{
  "encoder_arch": "mobilenet_v1",
  "model": "image VAE",
  "dataset": "photos with spoken descriptions (Open Images, Localized Narratives)",
  "train_examples": 203450,
  "image_size": 64,
  "encoder_weight_standardization": false,
  "encoder_kernel_size": 5,
  "loss": "mse",
  "decoder_norm": "batchnorm",
  "decoder_block": "plain",
  "kl_weight": 0.01,
  "optimizer": "muon",
  "muon_scale": "spectral",
  "momentum": 0.85
}
Rows from block 3 of the decoder, named by matrix and row number. Each number is 500 + 50 x the weight over its row's rms, rounded and kept within 0 to 999. All counts start at 0. Numbers have three digits each. After the name is the row's rms in percent of the matrix's.
# conv: 3x3 conv (decoder.decb.0.1.conv.weight, 192x192x3x3), inputs 32-47, a 3x3 kernel for each
conv.98 103:471494463532612535561571542517539460523566435502483535428513551526477416523443484529505496415477413491507473487569504461601457466521494513562530520672541478605449494515507480521536512466523564487485438522508625510476525527512605545504428586492543463498456561512495379508553488531558511524462495485438527542489569497483504501451569571483649489446487475502527501508431433503524488554628545575539530557449542441477458580534518492381432
conv.99 079:506515509581484525435530487459511533578433445417434495518505517484538518540568501484524549466493507496517472512515526501503490447496489493466489409509538510562560485477512494522465498523513414507485548461575546562532434514517513502479455405438487570518478558523464468489478482455535504516536538476513497485526529497430505486502504502508579522502535498548566460526442565487520441505452518521567467537502480578473394405333652544564424
conv.100 089:466537580581468511501511511466542525429468484486503552510477416534396465424441506534443441509410451499544456494497478499528467545530445522532534459421386489492440482475459537382471529530460504559539552466496431556510473511480415497451486512417532532459518580491524507497445530546394637523507427463439506397517554524459510488533526449560611603523540548502421476533586502503436525473497397462490469530501544493504491497424532535493519
conv.101 105:479489502527507481501559501527452485556585507486484461489477476503518515509640467503468500492580523491433445482491453551606371450451524502557494499478503475485496508553550500579502426581447598385535457566504537399438528510543436518393466589445518522509454531517513554522543514493524532545572527456509479470581517543534464425452570483503496456479507457520439353469583571489528462552576560475495534488527508523456562591590361453549587
conv.102 085:494441455492368464501528455536493500539593513567443480528587463518486470597404545542447486496462500510504482501475501500498445554481495472573534508570480561568488460505496500424444522470467561461490470607448511415502508539508535595477485670567480479523488556477531530529521465558485420488487511515533485540497566543535460481499455504498455393506448531415474614499470404563526583565534490592531486533437502520550573523461482496503472
conv.103 108:422502440518559622515503505511528480512543546474531455433468495469442543558507614519623488538543564500490448455586527558480551500485518536545580613559588521611535577552546618610462620573525518466445649579553471517555544510465522624509594621562496449505551533544523551518506591590560561558532556545497523525512493543474525470506497490451491472468457452508470522416429508522514446537569524563494467502456455544482489577566529435483464
conv.104 104:475462474479502483527445511567522470520501551514486456550529538464486481595584484502580498478574508559496488490562546496495504540499519512520522531597530462645569497591503580448460570481452476556520526559553487484511501512464486460453504546488514540538561597590537489590465510462573435440578543508534550515520505469533466461473454476499485397489477512460479506560521517543506457438420534580500418567523492533490454526454460485519521
conv.105 095:421523454508526461484497467494478547550468541556488536477523459507441554527493536553519493526514507576532483503452514521452439493573447516441443517404504490420428523576485467530486590483495372650528547476552445630482540506505516519451501494547556551522543450472458479499524502511488509489623525516512628471558596596545509478485560553444586469544550536358496507530591525462465451505468536542423420485403482475620489550347511467566412
conv.106 093:540544608492517502534390559513532482605525546450503560493404578489554474473472542471448527436435476445530513518514572518481494519491515421466454527583571494551477514527455467472496375498525595433430481491669573480461499505476541457467507409491549598534584442523545524481560567577510492520501527506463603479537559381464478468485451410514444517473476510490608464577430497544509503510503498525552485443522481514523569519535453496520482
conv.107 111:515490482480439524463503457506365475478548429513578534532570480566689534501547472506509518553504481468527479511428449461510496482567522505501484442477551498527496421410363532502480405393456481486475476552363491563532555521513573488491555519606492444487520587524472386436479559499609645581640607648454451438425531508484566513458467428488535427493476422484357430566627599455474458531506483468468490493488515553602615359498413523622524
conv.108 089:506530436519561559483422448491465494472531529496508443509416532535545472472426463474452589506459449465472476593743615495462468514549547515425529514452510529464518512527507465578520416486468504379424450453565580516473502502456476515539463407463494502496559496498488498522508534423482479523538564502547482482472537539488473533519472524486416476526468549609697665490431357560514540526516526428483464498458524449471421589514499453452472
conv.109 098:508489538532440602533431555521475552584555480485419541463516528532558545460538501527465494550493502573551513441521473559500557472478475467538482469524502530491544517560508507452509527478498618473488481462532584524433479486478502384447464502513460406471505568504494502503473560532434576504512578470575544541616515469504481503492504515520480538480537488531595526417403468557516520538448457538508522472496533426468503603536504438449514
conv.110 089:561512537531575529495568634491509465566522573377605439497499449504497538544583521510470500537449589516482519581565531452485562501457430436495467573567399480494503426510516442534528468550443488506466431447589539489470475522521451468493546514514500563519523471399471434453522608522561532549512558530537531504531622500487529491473492510504555529531497463541494505522441563514525481541518514493448496489470511508484432442506650603568472
conv.111 094:505516518516486470519504472480455454463596581564501511564520534482521440482455498495506503513419500435481484475337473506291429515475533492449447460598520495496477444434509582553491484465507528454555354520481450521498506499499517534470515505434557450476548569630520495561463443483406252452528442534518516506428540505485496440485471438526457479501490523426506472509584462505553513528398460590665554535561444553503513372461388528547545
conv.112 105:474347500557517513527522507536540517521461486489497511530486497483483506412532496585487446487554494464540466458453494487548376439449453444487562567506540566488502506442503520493469502510519330546594851259519360534532521531482487456485458536499443482516521473474534537489459493481453469514526514498471473519484454491511539461490525518482458523454459492589497363347581666590384483511593481544500482516545534522484442444604521486408557
conv.113 092:510484502536577576434596547500589502477430542490549437551433456518429523478356522466562465450469523543504518521502504481520504538491475518441468537506566624532466462501479514518460520488526436445461591483515454557414475500496450490523510471430482443521499422522461535472486474515485482542489524448529522493427418479501502480510570452516587474539521505607610375431517598523445457519557488493534460520473487500396403399649537500497456
conv.114 099:464508488475634451556535495506579544529568581474619471541514432450397423493452514425533404315505477456497490463531523409630404474513497540493530588552488409450502479510499511438509524565565501545508620436487431540480518521498442451558522441522528488492450542505512627471490528522431466522501418519485457493474468542538548492460495423480518494480572506543481414561487625508557446405415495511517443515453518590423474453477539557432448
conv.115 099:498443475481568398526559583483561534507499460488539508444447470508435562580495447555536501491477477514525572485440519533543658501475552506554454536587497497491514488488455451522533508513476615478471505448496585546456518495456466536507492495462505445542503586496413537444432419462418470475573452473502601522438427442492466568462489545522587497487488498594529421480448567541460446431517452487532506498496473426512491477555538515509470
conv.116 096:520409514509501586537520505500506518502417528482487385488483515395437435480581477507459504503528513561485471515532578500466542505523495492493482459550494477540484525589573536644531470471553504652540451350464513699499520535539571511519514477552502422436522491475427553428466545488520515514532577497553558465496523513515489485486494557475446538537552571520358477619521599471487351556534590504537524528478507509520487499459495489513593
conv.117 098:575454509495423485495478454530524557497517523476499483488518462513522480529499567491429500548483469461520484524496484421359402502441464477538521466438455507518475571516509504468520562507470499597512505283512512675495504453491506486444537464464454457524518563558494559540488509478488430510471466536554469575532544459485542493515458463526392465448455495544418464529647582454415416559538458540433471539589514525535507492392496515534569
conv.118 105:526549476437491397451458492383505463529597509503573444498513486455590480517468496486515460480456451504490447472529527508432492471501506585509499518492557538519491548472505461487544419462535612513466467424529631448531549456491571478567525480518488608487551567528522558501538565480533540441592575464536503504577635542507526535493581548443392495545499472532489580459393451498493500502516453512530550455498493436377467563639531464479510
conv.119 110:525542497538478465522535567539548475641550465442480432601535569508503506514522460531545554486508399512557518517473535454421389464546520571482526493560485576514467503485465476523495489473516416500494636507494451455453501487468518539469494506460457527464512411455460476431582500541451410443465503459460585513453352492499469540460569576543548431428528484529544551453399435516473537489472524465519508458543521541421446434554623544462498
conv.120 107:481493530519521519417522482494476505485565500470490510494516462507511474456500468549478518504609559466492475502480518506590513534505576399389469433471520410451503473435458466538483429509396518518478478540508567591507501444495559550456418554510507448501467547488488514529456616459455582544493518551469497484533434470493458452438474499427518490493569470408498496560563546498440499504425460516474417537449440515440490527536534493539514
conv.121 102:494501523584418479498462554572511463440433578505453511544438501607413570501469510530549518437511590544514557482419492534561490538511553478538515518551484515505493518542435519526468541564400509633516427447464514548543477530497468580552480514535462525526569503580533542532488526479495422493531476562518444528515470498492546450514506488494411535524513544546456541519573553473464482498521502517468492495542514442460464440523430531462443
conv.122 107:497518496539616584495537556522574528535728650516592497501511520403499511484481488490466458495457460501511449504438530491543542473487494530513500464457454474485503484507540410387525532517478499624516480580488422420430515517476535574492483517515477406498538475535531539461528577559502438597392478550564569468564530510508459525481469464435499507451455492555573501481475429525612478514522472450412484524469539488369510577552553435419488
conv.123 104:529416456474544575507474520517561479492517466483520500489523506510527461508546491471598512481516500512559480494529465533521451524536526516489526510523469455428505499472532488444484490458503525505554594471524385535537466476474377437590388467521534452490374474472525443490543512467560491548464488460501523490468539542578555552526482482517563576564569442595484455474415684580448416452509425556557470518567417445427525484617451538317583
conv.124 093:517566462446446489492405539494421497469492489478415542544487497521537494515527492540480476426501410570550545564484483507575507493520482540476526546483497508482500500548621450469475603526500366429467775734428430373544476511528416575485488528521463360436539534516498546525501503479454529486513410528511506560461413538484478516545521537456584560483462486453500389425589477522420409466578492457499503503487496374732493446436408445657521
conv.125 116:535461421487490584524536565505457491493459442462555497460479465514482487513540575494558461525525479490444459488575473526513511473497521498471495478530532488489483434501477467524572548552514446538573554470427509536561534542554566495589481387434574532531550559592491441485510428376508642537668591585420391374512518507522489501473507549502609499515518499459372350521570667535373372440509422451515515450437488517590628516453508517576583
conv.126 097:482499512538469509543480464510443497490580527415448476506546519502559553492492515514510545416466562499483536448504464463522523473473499486428506441482495555498575572530503577495544552553546516477489397530494558429492479461483545484551495441514500520399533599541464479452540560567501629556509487479469506529480514507514531500478476480455452493514502489466354464668546484447417499482494479466636472506488547534534637496427416549616548
conv.127 091:503522528510495530515432588456447549473588392501532471512520548564377490529457538469543467434526454508461523560531493501455496559492520501507500549509474460478481537508493486499446476506472507459512404556550568467485547514530498569458527532544510439554582427407468487477486529491486491483527460467559535510531489406514495508529445498541442513482539521501488488569399484503504491514448511545511467522531469517517471442531550556485470
conv.128 108:508434461530523483489602541484421473528525519512495552476504495415597427467529473473517492491633558499414521527623519503652639443522463450525531432489487457439471521480499542551546562590587473514495520580452407457510503420527469414431515477443466491477533557453496483519455503424476477569471484491579514462481595492579587523509420434552602541505564518485546438477475608489515418455539453479527519476492563517503433446485504523646449
conv.129 097:541528460482484537587447644502451459547423589500426485530415490440486512508545534457542483518505430488506539534588581518484550527516521471462533511492532470476540427457507485547565564519468587373559451588566494303434446526488452446520551463461460524535504499477553545535551513520529432563458358453459460493513499467546574506521525537481422523500497524457585581483333361548693631584490530523463491558496554575529488491479546535407442
conv.130 109:565494560572564515571467451429417518517384462482481472449507552481571574523587488413446446494496479448525526529534531503447431517429431497511517511438514543466512489460441473475500443469470483555460523518484499577436475605497461602470508505510520504483431479550486637536500444523542537532448480472483457519518412536516517538453459497495472519524544534484536514460468504528496444484486532514552507478625576454577420499557467475503497
conv.131 112:517476528452453490505572484482508548493530522548457514482513471418474500497460525499467435545491464575501542497486505449378500495549532450543538492492498468415525549432512444380512555488585388436528517612502453481488458410546458422537508420516516435468456495501529449469506409411499169342483565469470439518428448478538577540512515492535497472506523521548484513486446450484458491502520412524523449483593481435469461551554447480474467
conv.132 102:564439532540457586455507520483551448465366593488592538437430508499478449488444492428570441577523500526541497508542457475534509450586452524475496468551586526523531466478481420502481526526502391410449502624479488518457503468487394373462492510496549388511451328534462468468481471489444580432504516464459465520486546554563543499432507507441500509477537526570644604487392419470599626424412478412464524489610462432527525481477359501517529
conv.133 105:514532499388493431439519457432445546437355404490516583480495498487473516507485489482489506523561502530461501537559502478501506536528466563479543591509534581494471405431550460447484423503564436535463501455558524538458559447509429535503477506501509460487458346451452440485449695459454532453515516488501492513460498478519471519492515510490402495528576540476572477507511540462521477500507465478415387504435514471535433473549556546554454
conv.134 086:535527503472598502475706536516460481480515464547436524473454492503553504457556472479517483526478508509502428488602513454507451518436465503517492435594432490516487525446557508494536473433485438397450827881439348340469536470506524432492524459486573521526588634574464389444463524505437443523486524520482486510474491512528500517464526563451532536492442453589603515430359451488422454496510506512499491480475520444606429427420502493734418
conv.135 108:595510555514519515478491534467460548495575471486477423476487508461538516498551568522447533446452447504500548552508568541564496519497490525518488475551476498546482372385408281317399358392419469466558602437480559468484477498484509513493527561483427294444478482503458467524559514581511542558440452505507548514527478502466486488499550481472519461520469496566405426597528537473441524504549473444446520447499507481550557493430426506505583
conv.136 106:477549509490459512472465473547477471496509532505548536533516528475626496531543480431531472517498508455511509557535593466498549543541501579541519484513490472470514500501485531580555452455510521460484508743466482469490458496543517346481533515519539558570501557505514499562449567437564385513572534489524447469509423570563526508523531525511490484492548513544584515469420504457532461476513503458515494478465497475540366418515622529544407
conv.137 089:536503492496637486393519487464544435518355525488623468440527509451595536441525472461500536470438496493515535531535513476511559494529527496483500531538531499491475551510547471587566505529529518548480512498529489470508504446491462435493568435456489510487554377530539556492538515513543511555452461507524494506405558500536535452477530533526461486544529510549530490503503561504568441416464534461395500465480485546395516483599469474446448
conv.138 096:447486534495535537494568462558543524609549524434555469508475481556460507582594578499519447583563533526487514570461494463495538504509524520448513433526427591593425541425503486504467530479478524533518609466637464481483537567522467532474502479509557578539458510541485582540470491490463547587528484498513523428493558524480468453548520591470674622499463526415527588513341415473562586495516481585528483501489495515512483445483505568560481
conv.139 116:554535470591550578501456506506548546460403453486562463527541540562460432511519538473529421506493447422495521594597582506548483495486558499451502465585505478518372520563487417519463416442440461568517491384540556505451515459587564442518564429498336522372500607535535644538409531519463562470502554611421507467468492514439487477546472473456514494427533483463420411496637575523440417486480521537449457592468503556571532385452475522577563
conv.140 099:408413465511510503480547563432548516525594589472540500498462479487454441517570475533508563478503520477506457467500508552496462461536510502517578557507529546528547523497490507478521549439522424580436588383521507627481502464500427640528506472442480422538517539418553481467471470531526532475482574525559507573468512499461586551541467407513486495500494514547582365486432688445515472488483458498468475479534509564451429444506552477536458
conv.141 106:498479456494514486484504541466466527591526512551459512478447461414505454449504412419429486486455484398439502545431435506622514502495517455577554566514534434526477444564502523562472532578478456534501611417467372580451410573508588625522552563516517457554462415485522407505513494477497484559520490482552516451497494514489528486521482550480438449544516461427445515544597440466503560593539462525459489521540499486511504586523473485485479
conv.142 100:479572572571431460425578522472539507471466467528520474488490456434396479517528490455509452482506479413530526512558519499662578503456490492486491562561567469472476509462510590487549489510481474349460504509436442443480453441530705666543501609485466441492439483439453469467511457479562426560496461450447533471514495478484495490452349432553533511489476469548478496453556493456596528384402513399462506489440478494480440477510473490520518
conv.143 106:492451463562519447542518507551468545454636475412541357467531514459497473528485482485474495478495432492467484459552511483527464541539567551525454591517458512476495479460491531457542543448549268376405748624636360411447505496493565605520410475401454455460552461500454573445484494500496495511541482508474452454540505484471534506504504502488533469531493482478452418543563449514477519578564469531503472533540506355277384669666648432307440
conv.144 108:515632484448478484473591469511466480433516440564465559559470465534453506478450476522473490541438505519499531502428455436404457543372458502448516535531517491551474479491493546519540538552466493348561544706440485458585527513510584527576524533473530579505603681618592421538526460483524531494450402457546489505596620563536635523522482533460511553494509506472474526582557515482496517561552495564440537526508522496598570570354403448533497
conv.145 096:509533546467508497536467530533472447559480645430450392429396460493591539496561568543577524499503582546556488495506493458500424534552447496547528489438381502508550422466493426487494523514515522508558543431510477494474526526473494471569471516510597474469496495561510509432528538523510595500538501474475534481519605521460552460532594474526495456508496459521432459488596502500427492549576539558538577524541500524475470463491500497532601
conv.146 106:521517497451518556463412518542442485499635383516580465386464537543492373501566529546541441516524537472487489490585528482465552485478554481544464441505534494544588489478496471598522513563490536396492356629428414476516575457524579585557468497529567617511466407464460497450528509495571531566567552564416506472429559459447448455471429561464566596506507560434564544466448513482533508517543500568494493465476456462475544412521414552548496
conv.147 086:529568508491650478480616518474481521521482398461444627490465544501507494558532487524513476453655494538468541518550496478719529468440480493480529529521493488451515519414494510510486498519536388350525713550411398452478490476455517520552551514538494516490479563497544416473500504557484454533542570512421404468509484474550578525505521491526530445464578495485530443460740561468412438539567473487485491442461518454566515521317426423521497
conv.148 093:503515506486573547446573424473470449484537529567487502526538511497555509428421523470544579525525504555492473497556548501481417493551533498516441518485493473546538533445537506591427515549537511412495516548536547441544454509489516435523437417526496411553477474546477468485463435509488487514467563503652493435549564450493476480538452465425469512482513484420373557504573454502483508438514496494574564462528436497546588450500508495499540
conv.149 103:511489496518527506553582601476516423492412446471445535517395494501392469530541455494491489505558476488481444463435369546527551471532471409411488510497497466436460473524435433473448538488483539526510405433595447492486526418465460554464499540476579579506471464456472564464513465444526450539523494512539632500614533583530444523453509498473623486546556464488501531495546460533446645458534501429577530491533531401538563568525459447533554
conv.150 100:493418452470493438464441518556456502550554464519486506487474531498534492521411498496497470492523559483454447500499524559507545470448508498483567485529484529486570454439496463511484473522434572381466415496510532458473521476452413413546515431506504588532493529550453493513479518487391452456512514535483516493537403450547430481528434475408444486473420506455516612599462392405482552505476513477526508508496596488602534549371530487635500
conv.151 097:471452539552507438510677520441588541512514527480586481494498468470498527565535481490465470520469427506515543456367467477571499533508543445489528515521509494536548475382509523543525612642505382465433514417490477452449515434596578433473585602419522498538390483486490422465451476480493517492471570487454451558496523545496468472481423444408482512525449473456484391486604434476498515468579486518471521521504466566519522403421507474540438
conv.152 097:528515565569485572565474547539511480605607546555499507502545460543537537475485537493531499485526478448522528522464506459519626519518548505456489451570465471544509521542512464691474532514544481533483541581489506498468477465456511510515483482550463453507562654603426494494485525543454356420488376405476565524535499544507469522470461528499470523588516476433516514525491510540496536485473479474485518457529499454507554527534491449492510
conv.153 095:507534448472487489515474498519459459473507529548537437463474455505384506545422520497515509532512510480513508506501519451415412502559492469442564494471572482514592475486547467576511517503487476359620526636359467368534461529458571522524562487484518468495389514583520500473524482500538496469507501451472482481428542493522540516467506481545483525499525487504335670430546388573429608521526479553474505491498508474516526562526449506438462
conv.154 096:471500541537519545587458466536530589405475488505572572462526445501464514509537452484499444477488438510514493490420493466369403436479501484557494522569480534519597522460526518438493496448487468603476478458497436617462535509493542549525497578465483398494471449477398307455452403510429535506484507448564511484402479463499458514497491438496434493508547451581414372408670585454498424477555454497501430441544466478400504445486487513497475
conv.155 103:487448469461439473497224529497455434468421505558501484432426480559561510448507537389347499509493499431445464532414448496540496528531495422472491549563497499544511441488490516496495514560511278533437377263484516561530476515459575469491522428512548529410519498551477483457477499493481447481487435475406437448581540548479465459469486501531479519551484559581440444527311499507546521549585482514495479475503467473403509571505570531362519
conv.156 101:447437530468446483508472568477565488563522507475515555514528560488520500462421563461524539488462528455435534526485511524604488476712617512544434531418620509498479543442510524493505457451537613553457399518514570564402465456499541463427545571538339421514437371410507489570454538540456420471449545456480483502447376462496537476526447484503475515474438486430520404536372452513525506418440460437543467503490494543407476489664522545482592
conv.157 085:528422522493432458477380431497489504506497567508514478553534498443612452427484513531488541427451453532496502518422473520356467485504486507506507518465487489514473559507533482549507511493517562651479272345532601570520527498504454471451460496473502477492568452556479495528497503468512545496464452455586502533534483517467443442487500472502488480543432485474516500541486536474577529480446479521533554505588421550401519435608496524529493
conv.158 102:393471442567688533490548564475420476354583485524600518510488570523506494466391513493594457503598443463509397485483422572447593470524431573544504448458520487542426537587504447498493441489482508444587537625596489429530532529471481509486527531524538489494490428481558595537463548467460566468542471549533454499448524509480545525550612574526595533518526603546530497593494483493508539574521448514541468414519526531438441527494544528477521
conv.159 108:510453503441464442557452454491480473503367521520425482568498539557558511464464454477409517491468534561439516521369450515402575477526486501495462442476547482490583461511448606571574555551620424572460458404545491593515458501551421466481475565498518469461514447467492418422562444570560369466619481476543523445473520408535477482470529486519436508513497518604572449418449523518568511473521416481484457485494514529454482512611522516449559
conv.160 098:483444456557485407534494419524467420536631571564489527542580607502471547511557569439576467490615526465486498491519560546465508544398522560539538514460549496513510539494423482404470416504504553629462498456518442594449506474510501529476502582628511457406437396402490540502468503473498484534553535548470506506529472482471466474525524496565499486478557464499518468517408582410497407463473520442541457431497478515426467410576542522469448
conv.161 102:493555532516567478441456446544284568589372770610356658483504556423493438429453557556559582466528420556541508508373442513482482504516476583488520545498485526480539493518489488427499494491484591913406551658328556725486483408524540580508493465487532525482514434429453482490523501509497450503520511516529497489513486528483479501518436437517501522497467450510662476534523554518642473422564472439504536507538478381459463424702508414370381
conv.162 102:491514480506586476518454521516453442585510449562544435457506461482514418506469455455482445420411444541474568480435405468458452499405510563561544553566591479426489518487440450434513486491501538441529569611506429448448524500510604603524574550533497495542450455464487452546550549450553531379517563471433521582470529451521522558539500569544562501585463533469508562401459441504572613474587441459483408485472519449423487472627524466371467
conv.163 107:534414510524517517481441542524441471492495401450467455503494492453478551515495560467545450561565548478474475494503480502503503501503558515503532431456439532481526496551519583510492521525517470507520633334489401515519558539436512590566471480566563434560532536455504516476555478485516503474535558537560505528508566504500521499562503500541498446454480486502503457557445503387438511408509447440482486543555497389516498617488480458579579
conv.164 101:523483514548406456513506536531533477471379457527538501548534508482539529485583516522420457449519460498515502543396509508448499537482444497481532426504459514530475462516531445524547526551555473582517489370418473591441543483462576507452461557547518561556538406442432362438531502493469395490476519537536479513481464478511542496480408507375347438429421438525442506532595546512472448488452493471441435526503498470441469567636485447468533
conv.165 100:531461563493477554487432499470491463475544425474454483517594440455525477562605487562491465508519491484432492536427498481400468498480477467518578494468472490529538552526475472541467520441446485390545439416476493518485554502525592618565541537489512648590534549483518629598597590475541398507507528411542642525518516433489429453588543475532509479554542504410405560505498492448530494520475514500479506454492491410426499613513473440503526
conv.166 094:462524539569524577524410474510566435500482586497569479590552495547459540614532535441523523462470420453494473499371497604441422562530425521451483453523528638505603451452492453466419476404479531539452507329600517526448560537507562437518575532443448395438439418465522524519515510546454421496495451501485526481496489572491474417474501528512471515501488445535553600455462532542542556493508463514489479468505478490487401575603535478371501
conv.167 111:497455499555556490517505516512482493528486459495552480563561466523516499573504423506473458532476490532504467496506490522439383518569459460493484493440549549432568543540416545507444571527423464480561557381571515487527558521510503500506472538497540439487504448435457449516469604427473733378431564534497460459497548453498485449482530456534483483483510524495496543524529540492498498486422453529515519485570461500480522450485525495537504
conv.168 112:526488518434359453530457507527499493455503528529512502506481428486498480572486523489544560501502461584549573447459486449516510485530514504484480444447500449366473375385408445539475543513505431584467458590530441498467505477502495539508447443457467468479492375489476521484502455512634703583523611545509474510516468466564574584543434475529591519569575506523554506440478440516526597499476468506492500473508504509494500521554545423452480
conv.169 091:491519510448523524481497464507485542482450516479418552427414559434428467490365450484497519475487454510469536539555429488504480459551524478491547457508495411503466428557501487470597448467510380442476578552391478440512458436475432462503486475552500439476549584579489407491488531527382537481531470522463431428503417496573441492482490500404518519488516469554507430463471569527456433504500458396489514403495485540535570511435510544493614
conv.170 113:546560603571542554487617532509479483547453512471642505483487585553578545510580539511555531514482440522432477502595487525629526569578515504448531539493490497427512419460522482403442483548484401541443591584518431478522478558504435421467377470475448530473489530562398570526531573501528522519557564526569500502525414461505491482516569549425534556494480541420572385355454547472526394492498474430496464486560461547551456472499541485602504
conv.171 110:528473490526529469507436497544457503483604431446508376460515552478428520490426448483488480559509515555447523476535513461462495514488520567544496492515526467418508442465486491561565451441488627544593421494322580565508484512493414455492543511537424446448455517472390558507474494519484556539504541458537464498469488491469425494482602484537464544525563540416514402615642621341438321452409492435460553509476518609510500555443510484527462
conv.172 100:476551516481451459490387555489484521449515426426394491489498538492465500559572515489496512539493521523459480490531522459401502513484581424517462517492495566476517497525543451518495430559499496630524524367559425574457523465497520538457484529522487570516560532447484353537482505536495540487431551467542542465569585549575411502454498481453619560476450476527570485551540399347570553526452524487501487526450533565492504453396541587585455
conv.173 096:444470482465528464489515543519545539495540504549587529467481477495533496403440468561546532509510511492522563430504483487475581441484407596447490574484553544500456464524486561526454483458492442463475570615500442493553507493499529480502448576525558506541432446527504525489496396484516526446501511515546518490473486492559529512553542477515533555507433504458406408508541471461418442461461504490366471491448497484609489423589505517541492
conv.174 110:558436460493446458495428463437509491636537457456390407508563536463539551451603518464508496502473434486521428457479544558566508526572497486486445570512360442552503502473499492444449499447440521588440491362593503644412465475479463533448512517497488538518500539451458513428543560546500590495492515518506546524558539472456484523473435449499570475477462485489511554593433442478493606494542586439557531541538507512583457495413549457604556
conv.175 104:542513507550574487515633572488483493480386511476451525533565550471564558539545550499472572536504488497484456508515461505628538473463504447535475474366480498480478428528499485480523469489488483500474574446520565431406453411476545494497428532473585595520497533521501384500448561417469455512467523475522522530448488495488481503465490473484613512545463532505611591484448433493524532546484418406532532573419567599635422442306595517644511
conv.176 084:501569534492572532468537497455529479569443502476552449471479495456451492447463522516509553492510507475589524511417466498565469499572497563539484585509475537467505528437507474432456541547467633541474303500527599505487490542545525473567478642480464477509382402478458525548546493460578447518492504550495419498478537492517556488483640511525556576475551480421471593524490402508476493535537490515551511485479471473529538512527470460454516
conv.177 098:559505499489443501515391470506447525523462480387525459473468514471623489511537548491540485561552498485460529523507489532659581470553510506526473491451477568548564469508538432550492454551498512558442553497551543544440473548501494497522418501474532432498504584537485532519459502479421556416471438558494485460471493499458550480484507491468536564471471448545553494471459469528549444516515523465484508439563492576523508387449565488568493
conv.178 109:509475510434435477461448464509526533461537470482489477514521565570559523513476525521511576445461504497487512520547513465493580466535619528588589545565497556524463449480502540514527394448465552632499457452488546588480526388478482542484441477470540623583534624651549446546507482508429421557571552528592505504453454539533543570530611469544541597476462493454511514499592593485400500501415491562541514460444424473481548450563511516509548
conv.179 109:463518502540467482512483505589477571342603323519555452438532488542540558536458466495482431555520525497548496494500469478466485499532540518539488486478483499498567458545465486446552547430522541618606417458440528572558556516508463546537475510466463551442536508490494513442483512482507499493510506481533478458552510453488474527509486534548521502509465552570647474296430460516588521540461507601490514510501428529549617463336379609562585
conv.180 103:500519515506529493500565480463478468500540526514487527528453477528505509494461470423522516520583502555473495528555526501537482443466450527548533481533513555539543424494480488555512468564541564517590475384429537513564507483569469469525490507538531512523457598508505508518470543548478441480534507523540556549563587553487414440457483485484586460501484559433536538461521529485447425488459503539521411528468527536505515480465551475538498
conv.181 095:525489485509540535462482485513528540548602569475525492532535549498580482537589555448407474544423521426481480536538587499446491493560533481429527477485526529477477463470640652581568573494507448468568602418507500491536482499532531422490531488477457486464507548538452448436528490520485515549580569446485539537486562476535438491532551587486582524574515520490424485600431553462513466548445530520456504465432530563544512554340500579580503
conv.182 090:471540517527570511537521573532464519469522458502508458424497489441530561421486461536476572417508455550531482433554538523476527434510429552471532548504537451556499554479446469480518435552541512489504553534475519435514520496513476462585443479478512542529497569461552500513459539523483474494466533473544436496472623518466546473468494486514470531451456474566607513377475489588570476531442488506469581532429503477428475453651543499414429
conv.183 100:501417489541492498562478537513580460449459467455443522461426442443397554417403488507545512463504526368461534459572419496514391485540423486533529519614524482552479527521432439532472497453490435572427581665506462441473595497491495506393562552518527447487464429366489507507554497487467521467500495498475434455499456509487484502481545532472518434468530431509562410443410438527576469568471459626441477540461501503517402496563529545463447
conv.184 098:512542489502526411534504458453508465542438553503520566526477490586400553560456527438431546460431475488527476485500566510475469561518531514480488507515490491461514457434450478470492436442518517447478375615525544468465550516481409456492532507555477552507502370472509559482494496541508552503478494521481517478553479482502545504511495479513512482479499492490595590463389414501591522530587535535467485495538514612503469391552626536418476
conv.185 092:518502495496528508471496487520532555498477489506520437494429448467472477388535538482473444497489528462497506492486470569492465521466509559398525427384453515424482559517554361367426300357434547444526477446498492497452429500506492401488488394506485564499473392395498456455514480551467295488463354506499497526474428460422479446537528490568538517511468519597544546458485468534553546445508506479542480505581504434447492560652517444445506
conv.186 115:487437487506473537455486485469477453472555534460542501466542495470434487482429524444491450582519553509503472534469526547530543413492409476505528506584526546450521418398490473507492430470463470380513581635462511524504487484528519398521565574542498528435425522425462458468497557450604671582516725495521491463528558537481442510515483484351726590453451471554551511495476488431491409584544505492562499451455521462540485476506533545556437
conv.187 085:527531537508427486488622476464488519481508497504335494430519510509532577526544522461454473462525460543542539533453518498582479566540562600545579513420566512568512492542543405392546553461489493373488490599569462406506531532550553521487538517500535571455496428473418380472543503501486514560452563497453493495475423430473464602569497480424495507507428537556517545443497433477512471550438497413510506504540476479491476475503534496565476
conv.188 108:537454512496510515573493513516444508505480590552471598403564514399432506375554551476476503495556508379482509546551532521504527558586555473444582472513527467498530425484552425600610379511538531562505494487495560503531487563531482467504473509507583668550504541624482609564434490505412403573493506542526485528520507537457485549484480506543417486425511505507500432571565600506499522593589436528425548475440450497432586547447359525472493
conv.189 115:483510479523460533495455491536474506584456496495435514470462507527511563497470527510549516522466554507483532541586533414414443492490511529472461551485457535537483507533542502458513513471493495491498547515537490526516486512477501489518561486515467455486579633512590589495562561507451599598512389543556523454443534506492466556526539548446347478529542498502477533469474464512527491465500445414481461462504531468504493497508496475519505
conv.190 096:513527471536550546509552526516535498525509418506439444532529515407422529552459498496530533498499450453598521431535533536485471474584494572501584546620520506553582485462465541478516479477454512491533533594516515396476424428474570520565593487555484445468465583446579514572551493499537522458586488404567533395440499494462501476457422478487512418442528505486522530470428418520601611555420538568451522525534496597496495551434451454469554